{"model": "contrastive audio-text model", "dataset": "read English sentences (LibriTTS-R)", "train_examples": 15625, "n_mels": 40, "hop_length": 160, "input": "mfcc", "spec_augment": true, "win_length": 512, "tokenizer": "word", "vocab_size": 8027, "loss": "softmax", "embed_dim": 128, "encoder_arch": "quartznet", "encoder_norm": "batchnorm", "encoder_activation": "gelu", "encoder_drop_path": 0.1, "encoder_depths": [2, 5, 5], "encoder_kernel_size": 11, "encoder_stem": "single", "encoder_widths": [192, 288, 432], "text_encoder_causal": false, "text_encoder_width": 384, "text_encoder_layers": 8, "text_encoder_norm": "layernorm", "text_encoder_norm_position": "pre", "text_encoder_activation": "gelu_tanh", "text_encoder_mlp_ratio": 4, "text_encoder_head_dim": 64, "text_encoder_fused_qkv": false, "text_encoder_bias": "none", "text_encoder_qk_norm": false, "text_encoder_parallel_block": false, "text_encoder_inner_norm": false, "text_encoder_drop_path": 0.1, "text_encoder_positions": "learned", "init": "small_normal", "residual_init": "none", "optimizer": "soap", "beta2": 0.999, "learning_rate": 0.0012, "beta1": 0.95, "shampoo_beta": 0.999, "eps": 1e-08, "precondition_frequency": 32, "max_precond_dim": 1024, "one_sided": false, "adamw_lr_other_params": 0.0029, "max_grad_norm": 1.0, "max_steps": 4500, "batch_size": 128, "epochs": 36.9, "lr_schedule": "wsd", "decay_fraction": 0.4, "final_lr_fraction": 0, "warmup_steps": 130, "weight_decay": 0.5, "adamw_weight_decay_other_params": 0}
Rows from block 2 of the text encoder, named by matrix and row number. Rows with one number belong to one neuron. Each number is 500 + 50 x the weight over its row's rms, rounded and kept within 0 to 999. All counts start at 0. Numbers have three digits each. After the name is the row's rms in percent of the matrix's.
# fc1: MLP up (text_encoder.blocks.2.mlp.fc1.weight, 1536x384), inputs 0-127
# fc2: MLP down (text_encoder.blocks.2.mlp.fc2.weight, 384x1536, transposed), outputs 0-127
fc1.677 110:588638511536440497560467544403461467532445416430499477488530482524462555643463551463577374415494578508340485469463500525485502491520525527482460494485472487508507416508459500566538515516553402531488424528417530402463491470467472460501491515497484425529585469589465403501506436449519446509520395516468506530484532508504442479462421571523569451587523517433501470491573514483428449475427
fc2.677 118:433371489501589459393500503609544561444546584520482533534490446471515425350514476505492650513499459507635508535561532508505479512458479457506490527449546511479479567499510462455427430487438538444475530545545433560504493537553523516495487539502531531481499592413545523494466549541426498490506558474523456502487474553531573519562546442461416573408575477569509509534419469523588577467521
fc1.678 167:491474553545569423527540466599465425496461561440558387558420589559548482406481502580494523464503519460619564549598505530485505502512533421548455581461556527537520607501492523537496431425495467599517428481565524561507550564488544468555481444446575499497501514520483447442553475471484528487407578486497538563515484548474489448388501491483488512488466563494470468472491524563469529583546
fc2.678 164:516572467427420570476497590469560603480532490539460573412566396435489514631511521482515437537473507556365451443481471505518498459525518553448583451532449436474540447514508511487533537597542489396473494520455514457494447519539442472485484573536450516490510513438561523552474563518537511514565422488532534420555520413499528559602471532487465448529526491516543562504448530448537513457444
fc1.679 135:514499507505587517477470420546520406586528569490415534539519521543506535403526543587544522460535520474464641503508459470476539559581466498518426510495507495485415550487485504547516466473517463520477422504520509523481438488529474478429582495509489550442511510469501462548504460459496503506420498491444539538457583427514456503510522492513550499526518561538479475505542563454380432395566
fc2.679 123:519484482557429482479531579451500588419533461526523467450515419447535486579469450493485448501484520529573308506516537558556454446448506451515564504539435544507601486505495529453469502512486496504538555485526454485517512549453527484462454521471515512542493559488550544462477562520508480481580449428584512425550462549484539482551491504468463537443507473475546534460413432519561567565396
fc1.680 101:496446516557491455572491479541484397573537420523552458442473449515492544439527587491612467567545523553478616457471550500519535478574472550491437463537509558447420449542532442529526492550524556538460545546500450477480434522521473493522386506528498527475585549535469537529469490537530495534510543610482442550471525507529473430560459473524472458541543448426619391457605466537387504595399
fc2.680 084:507553490443493562485479530478547643428560624496497528494532486470504495569458504522441530419431559408509430540517485561507463535442483491456568581447547472526565502504457528452458477475475453503620416441489539547533515535474561441470522467501522494561430472437573520464531501481465524498501470441523578421464494524498541518454549530505533503477496519565446626546446450440511540415563
fc1.681 069:529461480457560545518568483550575391469436467566420473462450452532499490507514550518478481508528454606437559418573524516564501513634412575477503457509554490457529480350437524502464474460564529583512513494444484469504500414528446546436493545541507509467468447526586531565479463537510572515518562523543568478489517544495467511468475423509452468529452547470405443452463536537458520496528
fc2.681 068:499521467481468512444466505415422576502555523454617565537560525530534528513485455538508467483475476388549380574516485521479491482387579468515532531489444514530460477612559463471508524509425504432515439505566540486485467516478576478554535489410484466542535530537419424400550538500469406560565514504504527453539484435495532470523530513508511483439550453548552501485428494424525508525456
fc1.682 056:542466475567569507433527524504564426489466481558476486489473464541459499528477463587509511511455470550481519400583543498535452428592402638521474514505504485456540467435593549588533403540460535525422371479499479525502465585489439540422595582542478527381564469573572506547446587488502578502503491513599534435532487431489482468453410450537474528557428563506395424484500583527513554442468
fc2.682 060:463501465445461519532475433453440540503556542469585538511477546490506493487508530423510502435536496460529483618530451472421525567396629444527556533476442521536459532583458394407427585390538469454538565534536524423447475367526627482528450432423471492591434544509457422472585421491519414578503519469443504522534497589492521494579567537440495454450599444563545572449417459433511457560531
fc1.683 119:519503521526587549434527498516548543484564495475459586526514500459527504658541465545501490594450541437486536529479617358487465573514520560479500482492423520486517448510544572550489433485534577471428584565474491438525419426461481496475485506409548616499511428482524484505448492450577563468523455572484581471438450549525441533364526522531552520561528451459471457534511403458440494474500
fc2.683 132:454476459496434467516500481528496486562492526508529510482457517479461529294462462499497505474505508555499408461495424623471535449504492393485484554508515553481492529506464525449509499542479466455541492442586493559509535541506455505468522561540416430414537665421469543545517477512427426520486533451532413538555530415482469460609448452483460550401459566511522572472439557545598526491479
fc1.684 048:542541484520495445503448471492496506514500463541524489432497432377550464467539551501532484520411505440536469489504464449422463485481517545491498481474562606454448492615472690485540451458423581425459486529488508512494438489568470534350587454563514458612484565458506564528513503473499398475547572571473482497529544467424601489480498497477455541483439455531533441549476404468529430407449
fc2.684 045:512467512497483508521529562526520458546528476453533476428531568509496516547423641413528507495562507491461527493464452549526477474485519553477507488555446452526523489430508422520471566546578499601644499466542465516572465584408520493514453449499477444427502430447587543460466503495510536475498372396528487483486426547446516545482473510532427454617455617558410606441445490501482462507523
fc1.685 042:496445478515508398557520549466498535452541514470569520512548541443543499462441463529519545509399545513542469406448577542491406503484456440465471475521539590495394509574573511518513463519550546505505542495498516556470486541526475515503511495529501503488438515407497506490546450486420442491617565498415529444481501541560502403489490540584467541443496487551487494436466445523587397630512
fc2.685 039:575546557509436584529475499465544440595456525544438497432521514530452505573509614494457506477508532466431471571546457425494565479553512534504469549514485394449595478481445557489570522491512481511502489518489440423534478513454497477476487486502458428508489422492550501542446469521595543436510387432559402520440489407433582579502544465460541494596487546459530565602573476522392497367515
fc1.686 101:585568528501555481584493428538533528489487541601522524578499455531454510508543477529481581568500574483617472514507520548532577496469517431498518374527497520513564539475514419511457553473440479510470511516488450507469409510521572472450539491534545558564565443424439554487456488472501529474445466557478585508483477472572430522494401585499522549548499404489519493568485525509522510483445
fc2.686 114:522512461466511525469543511516466558488513502534593524507483480561513568459440456537524475436482529502395619426455488519553531504547640404502589459488564578466536468467436534501484555471551468408493478442475488510557546484662551569471498514565492525586491517640459513539460456545436526449454428503521561506567486587561616500550519520495503528447443547590408496512452484482531517516639
fc1.687 146:497615509500433455483497590505574524484484488437441473547574507530588471422472556484541492475488478432501487498421456511547471485421438418530465400569496538448540516485535487523491442375482468487524611425473558480509414444444477517456549502524438446544541433511508465434463522451522595484498426521489489514529611510485475481469433510488535473438481469455537513488419437408451495486523
fc2.687 145:480352495475518477474538434483417522526470523525545576491412497453476512553514424573470520548540544588489479508572542468516517503524560595486520595495497467532504478529469504438551572590482475456479445546509450525408605539576516472552459459524512544453429566469481556498493467531451426438519552477528478514499367503503497564531523503524475542555543526472423502536582564599547533526499
fc1.688 047:518414467511468489438514530425525521443418516537606535514429534435453516463464473507526464571487489561486425429539573428375475517489554476526556458437491464569462494476585421502460396602536514509558502578533475441480513466455529534509510536502487464481395484498476530495540486456473391571509632510474452428535488428620515523517443560649445504538566524392464449454483453425585470589395
fc2.688 041:520623534497449519557460461587486488505537509481400504425567528530613452579477502521485534471443539452473467579485477536591529530569444469535442561592510578445544493495463547456534509315457498374480461472462518498526469525499477453471529426474528515535540477526570424449463484527547573440571400535512492518427482535475523439528565464414549470445431434584530558518497583529425508419636
fc1.689 076:538504571450463498542488558453440606462466440441541448489550550458568439499488568448465541432479423521480525472506480523541568530448426496429383412496574538524499558444459447572470514519471430536511479497464541514384545550496487469399532526517528424473587496467494515559492475556558436486527459531543541530597520559531511433546406440498489522567523473480464424479563568475438492553475
fc2.689 091:481508425580558480488531456539545425541479615512512559538473511506397521468493491535544507559555601479470514517516555423469506498498518573582602573494408456506512404575556538463476522481512559468493504544499507484581423432582502520637503453488506554474472467529518421433565531459437551545474548437444498453412416541437563542463580505508555484451501565483519563534474423571547565510544
fc1.690 089:532545451455604524497505453522488467497397486504538491461502541581499563576511514478494572571532533577429549336450383589610435450573414488454539455511525425429453559468521466476531477523427406413518456515437475518509610546573427440474545520554464443540545473534507546511446524528556482616461423470567533500562525526520479505491589491461504493641437517558607422402506598548432512437609
fc2.690 102:506428553595415477542491563453466518447528476511568532572505491474475409424502505541510499424491460431631481622584601408438513568403572545529490474465429571562494387503519514500436549459544574644459565503575478486503414433436604526565460469471508523549406501538499452494575511491409517462572643457422497434464538547493518483499481473464522470407533473491425560538525385447494477504440
fc1.691 054:516574545470521413513475484468588480535498492509414531497487442499490498519544460489515402497508478550349421510550472460569567453502485499527567515565413491486518530493474429502499535601505427432496390491446564498537449473492453466526523556466566480414444496566476475515517490599571413469576503483498492438533527548518485572450554512530451510585497497441514547481640566497469499518529
fc2.691 066:499468489521465528431531556615435542459540483434554541523537458478516535483464378534454566552391488492594541516430521606457427544550504407513391476438530542534498448491524547503466473424473561458489522559521481528477579508512533484494462524531465527564564511506481424500520559423454558525447547527482482567537441442496519409559453564510572447395570487491489451505412529539515534546517
fc1.692 130:479523533431575498537511505492469487552437506548416500504482527472520539522537502538452519536522539473477566370443481459534541521563431494468552423504386516480484547521560520541551458477555480471594445490459416500537525416488467512455540579543497446385561477493558441585390532425497500479453469515471578531431548465451581524541593493429495448517439453578563458576496525495427485376486
fc2.692 128:521539442581460499520431489505541506469549476483593514490516454502524515477470473531550444490509482532581389613557505515531483456473537500550476525493528475543506504441470500424424550484479475559483569571557554513456496602482544465506517455509474533621451520508422559407607501583549521520532569482494459475606487484470405474475412491561540526479534500461499527392517495462538497612471
fc1.693 047:539423460505515536463497459540437533472556583513471481498514459498462466401512499401385560544449497421506475520511443556562485425460525539448480494539474513488531523517546564474497440431415564479472431469525449516477466575425468445400520492499538556471468549498553500548493510517534449600529504474557512564612499460443459444532592469467550534545441391504556493525466558511503488413615
fc2.693 050:439531530518486560509525504445538491521453477553545431437478547481505516563477582534590473475632501536526614483431466430440523542478468574507517504453516528522457446496464499531517521584542431576533629540499501519474502479548531596558472446500465473517561449455534515474442481491521558399472488483475566456430504554533610511453420481451412515469554607519465569454547392492463510540390
fc1.694 140:547499467475533540507455504553526504545497557445517577574471552491469380446502525518570620517561530430625439454436499512558385414559468524440550598497512516482531594499527524500562562422470481511442488466522475526489485547485564463411509539477489461515469444484520491433423481549534645478534491519581478504447583511559490495485555466470577438507580506501464473620511491568544555459545
fc2.694 126:418482461413514467529513560521481503415413546436560402474514560500457485549453412535478481497528476583494537536539469452473488583550504520478469502539451517577581463543422531516489488600514437513574578514567478477474483516597558583544429518594452496516495528525421438522634516390540413457374527518482461441573428541536430517521530556534418545440523498468506551440489479416537481449477
fc1.695 046:440516434506401497529608521499535520516502555433514467504489488538466561522497464516480461511467446568554452544522515539515444471491455512396544550514511522513504539501610507499469445556521485526430482510494539402492480481414430466507479611484515529444389477481574574469550539562500542498491548473517574464496560442518492476488416551553363419468505515474364491456521518417483566471547
fc2.695 046:517509504486587503444429455430460476461522460575498574445561553489563449461444437479524516479503567467496516415557578442479503559507508452601505439497466512439451491499400504468536521445465623434552521479525466538448540523548556530505524441474432465546587479574473442485419456414475500555498506609488376483495449556549510483510607429495617541467503467490586544555476517552529471539467
fc1.696 129:635454516533415504428563529439495437441465556457563517489515541531446445513487551377474478408441594518470539444400479522551475490441453487508557439469522467467522512499577413461391570452485499398627512475496529498578444511397571496459511504528421556511498521576455528458431602512508487516467536459479536505518522438446584559545423540421511510530565514445575560541431485426509502539548
fc2.696 128:338525468449591490547390481541538563541530487547455479452524477471528513467500462605525546535549488498508463590565513523461468513625452480525535536488460519488506540536465576452625438541500531567426491567526527495470559511613455481548443479390615465527523479470545487485583423470488476495538505587506490494423446414548459460497592394553500494497410429602396518447556553553484494488444
fc1.697 051:519452452522477479601478600378423551483487549456552540501511609478451518577477455441481572568473560498470505494561528552502501516429610473391414560533577485500473423525522588582514515479458560542445508584451496479509536545413479577434505491480526528552409510486459585397540502502462415495536411479452468563480504455467492453516481599523503517476541461521496487535561453549442508516577
fc2.697 044:501510581549481510456467425560643397491506507553456487536509479498579504465511581556561476447442446455560532494465514451435472470577337535596474468473413477473531525470492574405544418485625438507540501418538515480535460536568532397536492439536429496439522459445598442605442512499522579457534612484526451460444424556563547531514540460423500503523455515464490481498524489469470498459434
fc1.698 070:480603522544458480566477552528387498526505487471541485527449519443465421506536478503578567562496517507534423520564545474409482493359586488598497558551511515502442507569509472533560528518483499541408500538505489535530545432449519485487405435448553482487522576478421514420604513505486480435471545518448500517578511513550487593388526499529556522495546433475462592451472356520539477525514
fc2.698 060:494431534503525510466534398498641512429523510565424480491535565483519563515478521447443463479506490530439603441399463518566499486649390503401447466485508499493573568471430564483529419549533520471554498430480507493501453587546473534485604580577476559469481441452584537592354484491514573560504449505558503519407488498504502438605460466500489524528420540470483446598564583485461508463520