Rows from block 7 of the audio encoder of a small contrastive audio-text model, named by matrix and row number. Rows with one number belong to one channel. Each number is 50 + 12 x the weight over its row's rms, rounded and kept within 0 to 99. All counts start at 0.
After each channel's rows are labels from the 100 clips, of 14976, where the channel reaches its highest value: "responds to" is what is common among them. Only what is clearly more common there than usual is listed. The data: read English sentences (LibriTTS-R). In brackets: how many of the 100.
# convs1: first pointwise conv (encoder.blocks.7.convs.1.weight, 432x288x1), inputs 0-143
# convs3: second pointwise conv (encoder.blocks.7.convs.3.weight, 432x432x1, transposed), outputs 0-143

convs1.3:56 47 54 63 48 57 48 42 44 36 57 49 65 84 22 32 68 29 54 38 40 57 59 44 25 50 45 58 46 56 45 43 52 72 41 46 33 43 33 48 60 51 35 32 50 48 58 55 64 79 41 54 57 53 46 45 44 52 54 47 46 65 58 37 57 39 54 58 30 59 13 52 45 35 69 42 46 53 58 62 37 56 79 36 42 49 63 45 63 42 57 49 31 53 43 30 35 53 60 43 45 53 71 56 58 66 56 52 72 26 61 66 43 38 25 60 70 51 61 52 54 37 52 50 73 61 34 47 34 56 61 57 64 53 55 51 50 23 71 40 46 55 38 53
convs3.3:86 52 60 38 35 28 56 54 67 67 51 42 45 45 41 48 63 52 43 43 48 55 50 48 28 38 47 48 52 58 46 47 82 44 40 48 46 57 25 63 16 45 34 27 48 54 36 30 36 59 52 37 38 44 45 49 45 57 46 30 48 57 47 39 45 23 42 38 69 65 49 51 45 59 60 47 48 28 42 71 24 51 56 24 69 06 54 46 37 65 52 51 39 52 36 61 45 53 30 52 35 41 54 40 73 41 62 49 61 35 40 50 52 53 50 49 61 48 46 45 54 48 46 50 46 46 52 47 58 47 55 42 30 43 58 44 63 55 35 69 38 56 71 55
responds to: the word "she" (54)

convs1.87:49 40 47 33 45 45 53 42 83 37 48 65 67 54 56 39 33 40 58 47 46 28 51 50 35 44 45 54 44 63 63 66 41 55 49 45 52 34 56 41 35 59 56 43 37 50 54 24 50 44 48 30 48 35 70 73 49 63 25 49 72 26 75 59 55 58 44 40 53 40 56 30 48 53 37 48 41 32 44 50 45 58 58 68 66 59 51 34 57 59 43 58 49 55 52 53 80 54 42 37 53 76 26 79 49 71 66 63 38 51 74 46 45 60 46 60 49 46 56 58 54 37 69 46 56 43 57 69 33 43 72 49 50 49 32 52 46 62 52 74 52 39 42 55
convs3.87:67 44 28 43 35 40 42 61 43 60 61 44 62 43 52 66 59 50 40 67 44 36 35 42 38 46 31 52 32 47 41 41 56 35 48 54 55 46 53 33 44 48 62 45 59 51 45 47 56 61 57 70 41 61 50 57 58 43 52 65 35 47 52 70 32 69 47 44 57 37 44 57 55 69 56 38 34 42 18 85 31 56 78 57 72 48 43 48 40 47 62 55 62 71 64 37 57 53 63 58 35 62 67 48 63 60 77 57 33 33 49 69 36 38 41 52 31 66 29 47 42 56 43 42 62 33 48 46 61 60 46 45 45 35 40 49 64 72 54 43 67 40 47 37
responds to: the word "he" (46)

convs1.327:67 38 55 43 61 62 47 59 41 67 37 52 74 59 42 62 34 46 54 52 50 78 44 38 40 24 56 48 43 47 58 62 56 40 52 36 58 52 48 35 59 58 47 52 59 78 65 46 80 53 67 45 57 59 57 30 36 43 42 69 69 41 37 65 43 34 74 66 51 49 46 37 39 60 37 55 54 51 31 29 46 66 65 44 49 56 42 41 41 63 55 63 51 28 46 52 58 37 33 49 42 58 36 57 54 54 36 37 52 64 52 54 61 52 38 53 54 42 28 59 69 49 50 53 58 49 39 54 43 57 46 67 35 69 49 45 49 50 42 39 45 45 42 50
convs3.327:60 55 57 53 57 45 42 53 40 57 37 57 42 49 38 72 41 39 59 36 10 58 64 49 45 40 32 56 49 47 61 55 61 36 29 40 42 58 71 53 47 58 33 26 49 52 48 57 48 54 46 59 35 63 56 48 48 57 55 75 41 61 51 63 41 46 56 61 54 66 27 46 45 55 26 44 51 44 46 66 41 72 44 32 54 43 66 37 54 64 65 66 61 28 53 30 58 40 58 69 41 57 67 32 46 48 49 41 48 56 46 58 49 52 43 55 51 59 56 45 53 50 45 54 58 67 40 27 53 49 28 45 40 63 44 69 55 59 49 61 26 34 45 48
responds to: the word "he" (53); the word "said" (26)

convs1.377:29 47 50 43 64 68 45 48 32 44 55 50 63 57 35 57 93 52 48 60 41 41 46 43 46 78 53 55 51 29 46 51 42 28 55 56 45 60 58 51 41 56 54 52 64 31 36 61 23 58 44 71 42 67 53 46 41 37 44 61 57 26 40 60 68 54 48 30 63 59 32 38 61 45 58 53 65 60 41 40 44 52 42 66 56 75 51 43 53 63 42 46 50 37 52 41 26 70 60 52 68 35 57 45 44 53 55 64 51 57 42 54 52 62 65 47 40 64 29 49 38 41 37 61 39 65 19 60 44 40 48 51 22 24 43 43 40 44 41 57 51 37 28 47
convs3.377:52 43 48 29 47 31 60 48 62 44 52 69 66 49 48 48 58 48 61 30 45 53 47 45 16 60 73 34 45 45 43 63 51 36 72 49 43 54 47 36 49 51 63 75 49 48 42 48 30 37 52 55 73 60 61 50 76 54 44 66 54 46 51 25 32 40 36 66 66 62 39 72 46 53 42 50 45 45 49 55 47 55 45 71 77 63 50 22 65 53 48 77 41 72 56 49 62 28 64 52 47 56 61 57 50 48 61 40 49 52 55 44 45 64 42 47 39 48 45 40 42 45 47 48 53 51 41 46 52 69 52 52 26 56 33 42 58 45 19 45 49 53 45 51
responds to: the word "he" (43); the word "was" (41)

convs1.60:72 31 42 45 56 39 50 70 27 47 50 53 45 57 55 41 23 64 55 26 50 77 75 46 60 43 36 52 36 75 38 37 44 57 57 47 55 45 50 55 44 48 46 29 67 46 50 45 37 38 40 27 47 54 55 68 40 73 50 56 46 49 49 46 31 34 66 61 45 43 30 65 37 38 54 34 42 27 58 46 58 51 36 64 47 53 54 45 52 53 58 59 49 56 53 70 64 34 63 39 54 56 36 31 51 27 43 60 50 50 64 63 52 49 58 57 61 67 37 44 35 58 66 65 71 54 57 40 44 39 45 53 39 45 45 52 23 42 29 33 28 67 49 51
convs3.60:14 57 65 64 60 51 46 51 23 40 59 69 36 36 44 50 54 55 48 49 49 58 52 55 61 61 76 71 43 49 59 54 62 52 51 48 38 52 50 56 42 50 61 53 62 33 38 56 62 44 31 53 42 66 51 38 42 48 47 75 52 58 54 46 52 73 46 57 31 45 48 52 58 38 53 43 49 50 55 23 52 59 56 46 35 61 47 49 59 46 44 50 49 47 45 47 55 46 36 66 46 13 63 51 67 44 54 37 43 51 51 47 41 35 33 32 62 40 59 39 48 33 36 43 63 42 42 50 28 46 65 51 29 68 58 26 45 55 44 59 61 47 54 60
responds to: the word "he" (55); the word "was" (48)

convs1.29:49 51 48 45 83 72 48 63 30 45 59 45 57 21 70 53 43 49 46 37 63 50 17 55 25 46 64 52 38 49 49 50 43 53 62 85 45 56 48 55 32 57 30 48 48 51 40 46 33 54 64 45 55 52 47 36 67 56 53 59 43 45 23 41 16 34 60 38 58 50 41 55 60 42 35 50 42 46 61 39 70 41 41 46 33 45 24 47 42 58 48 61 52 44 53 49 55 40 50 77 57 54 50 46 34 49 51 76 59 57 57 61 51 59 67 51 53 55 54 68 48 56 45 49 54 65 55 46 50 63 45 35 56 67 49 37 46 58 23 47 41 68 44 45
convs3.29:59 63 65 68 61 65 44 64 55 42 53 53 60 59 44 58 45 68 40 55 58 62 70 51 41 37 66 55 43 56 60 43 48 54 37 62 64 61 47 52 46 60 40 59 48 48 44 70 35 27 49 18 49 38 50 47 38 55 58 61 47 30 44 52 63 51 61 37 63 64 59 68 52 64 58 60 54 35 43 45 59 46 41 53 66 65 38 36 32 42 53 52 50 40 48 57 55 26 45 61 42 53 41 53 37 58 45 40 42 53 67 45 58 38 47 32 35 42 54 42 63 27 56 51 57 40 73 35 57 46 60 53 75 54 19 36 54 56 37 36 41 75 40 56
responds to: the word "she" (71); the word "her" (29)

convs1.113:42 59 64 62 59 44 55 40 70 44 43 58 67 44 49 54 74 52 33 79 62 34 52 63 56 46 48 48 54 43 71 59 45 59 62 35 54 62 45 44 57 41 54 34 49 53 56 52 68 71 36 38 43 42 52 65 56 56 60 43 39 61 47 51 48 48 59 52 58 66 47 56 59 52 42 57 58 63 47 71 32 40 63 53 43 59 56 47 56 44 52 53 35 42 53 58 75 65 52 42 47 37 43 52 35 65 67 65 74 66 12 32 49 73 52 48 50 38 42 42 48 46 45 46 23 71 54 68 45 54 69 52 37 36 48 44 53 49 61 43 30 68 29 54
convs3.113:44 55 47 66 40 53 39 80 36 51 28 46 34 55 58 29 40 45 54 36 49 36 66 63 37 67 46 64 37 47 64 61 56 56 73 62 39 79 50 49 40 56 55 41 61 42 44 54 49 54 41 51 32 20 46 58 55 54 34 42 71 47 42 73 40 46 50 40 73 42 55 48 55 51 62 69 38 30 59 50 65 27 37 53 32 38 74 42 55 46 36 42 49 48 80 69 45 56 50 51 53 45 52 41 53 43 34 52 42 64 62 63 57 52 38 57 54 50 53 39 69 44 50 77 68 64 37 59 51 58 55 58 44 55 43 72 61 50 31 50 59 28 56 35
responds to: the word "she" (80)

convs1.135:58 54 59 59 42 32 46 45 49 41 43 48 33 39 53 41 39 38 38 44 63 61 44 53 54 46 54 48 43 60 61 59 45 25 75 41 47 56 60 59 54 63 50 71 64 39 50 67 69 38 52 92 39 64 52 61 49 33 36 61 49 60 71 58 64 62 44 39 40 53 66 61 37 37 64 41 47 50 53 50 75 66 46 49 59 29 39 54 60 54 53 55 70 52 50 55 44 55 49 40 67 32 35 41 47 73 48 59 66 56 53 70 51 59 50 50 51 52 61 54 47 61 63 48 52 67 39 38 53 42 20 41 33 66 56 45 51 47 57 30 41 53 37 65
convs3.135:65 22 76 68 57 66 55 69 47 28 55 39 26 62 47 61 52 75 48 72 45 40 38 63 54 58 47 34 61 53 42 38 51 65 46 36 51 49 67 70 94 51 35 45 47 54 42 52 61 35 32 43 55 63 51 50 48 64 63 39 65 57 54 40 54 56 73 34 73 56 49 54 42 39 39 55 64 34 46 47 45 39 60 50 60 49 54 65 46 44 45 42 56 51 54 51 49 36 69 33 50 36 44 46 47 48 45 58 52 38 61 44 49 61 59 65 34 53 68 42 32 64 52 64 70 77 29 75 52 69 60 40 61 37 30 44 76 72 50 48 27 48 72 59
responds to: the word "he" (83); the word "his" (34)

convs1.89:59 42 36 54 50 54 51 60 68 57 67 55 74 78 44 70 64 36 36 48 18 39 53 50 42 76 56 53 47 30 43 67 40 51 44 50 59 56 47 35 64 47 59 42 40 58 47 42 68 63 41 82 38 50 63 56 55 37 41 31 59 52 50 51 48 60 43 45 51 49 36 29 28 52 42 61 42 67 43 45 71 51 55 43 54 21 30 63 50 71 60 34 53 61 41 34 60 58 57 80 62 56 34 47 64 50 45 45 74 53 67 52 32 71 30 47 66 49 61 55 45 50 51 68 71 39 64 64 39 50 64 56 36 49 36 65 63 26 69 38 55 50 22 52
convs3.89:55 68 67 38 41 59 58 45 43 36 56 43 34 63 57 58 48 63 39 32 42 39 60 49 39 41 48 51 37 39 56 50 41 40 46 35 49 64 53 31 41 52 54 53 47 41 39 57 44 42 54 56 58 47 56 39 73 47 57 49 40 55 31 64 59 42 45 51 65 20 60 57 63 54 50 52 53 21 52 34 62 56 35 57 47 48 52 45 55 44 80 59 52 56 57 57 53 42 47 44 49 32 35 76 44 55 36 34 66 23 44 67 56 51 73 34 45 53 58 61 54 58 53 48 43 56 29 58 61 64 67 55 49 37 46 55 36 32 51 73 51 34 42 52
responds to: the word "she" (64); the word "her" (28)

convs1.422:49 49 47 57 48 48 25 52 46 52 44 51 56 33 53 40 43 48 64 35 75 49 22 64 63 39 64 58 63 46 64 37 48 47 45 46 63 50 22 32 51 46 42 35 50 45 59 52 50 48 42 61 57 63 40 65 76 55 57 57 53 37 47 43 77 38 71 24 42 59 66 48 51 53 44 56 43 51 52 47 62 46 43 65 57 43 53 55 48 54 40 39 35 52 68 40 29 34 57 60 57 39 64 47 38 41 48 40 56 01 64 54 47 48 60 53 39 70 48 49 55 67 59 48 64 64 47 44 53 43 72 46 52 15 44 64 59 50 51 55 62 53 48 46
convs3.422:52 43 39 55 37 20 53 37 64 45 58 52 48 46 59 43 57 34 54 60 63 35 51 41 50 73 44 54 67 42 47 37 50 51 47 54 48 27 69 51 78 58 51 54 62 67 50 32 49 44 50 42 38 51 41 59 55 37 43 66 46 59 79 57 35 36 38 50 40 29 59 37 43 64 59 63 51 37 64 53 50 70 57 61 62 41 31 49 27 53 73 49 62 55 56 49 59 33 58 54 47 39 54 37 49 43 37 42 50 49 55 36 51 55 31 64 62 40 49 63 40 39 47 51 57 46 51 41 68 37 46 53 48 68 58 55 68 68 48 18 54 65 37 61
responds to: the word "said" (99); voice: female (78)

convs1.175:52 72 54 44 54 55 43 31 37 60 71 52 58 62 63 51 40 54 46 57 47 33 48 23 54 27 59 30 50 54 62 45 60 59 49 66 69 45 58 46 56 47 51 47 44 67 56 49 61 42 46 49 55 60 41 57 42 45 50 27 68 56 58 57 70 67 39 44 43 50 46 56 42 63 52 33 48 60 45 34 49 47 56 29 41 46 54 65 51 70 37 54 62 60 54 64 24 47 36 75 40 65 30 55 45 42 48 76 55 29 41 70 54 50 64 49 73 69 35 39 40 63 31 51 46 41 54 35 56 48 48 57 51 73 62 53 56 55 68 55 58 52 66 50
convs3.175:44 64 59 61 59 39 55 51 35 23 37 49 41 56 49 37 61 71 23 52 53 51 41 56 60 53 53 60 41 49 26 44 45 62 52 64 43 45 62 37 69 53 41 40 36 48 46 72 62 60 48 46 52 52 49 40 49 43 30 59 47 52 28 56 39 33 48 42 45 58 54 53 45 59 53 71 53 59 42 48 38 45 36 60 41 27 56 75 65 32 52 47 46 48 65 45 51 40 49 46 49 55 72 55 39 54 69 64 48 45 42 59 42 50 43 34 51 20 50 44 48 53 67 47 54 51 48 41 55 66 46 58 43 50 64 30 47 42 78 64 45 48 54 31
responds to: the word "said" (62); the word "she" (27)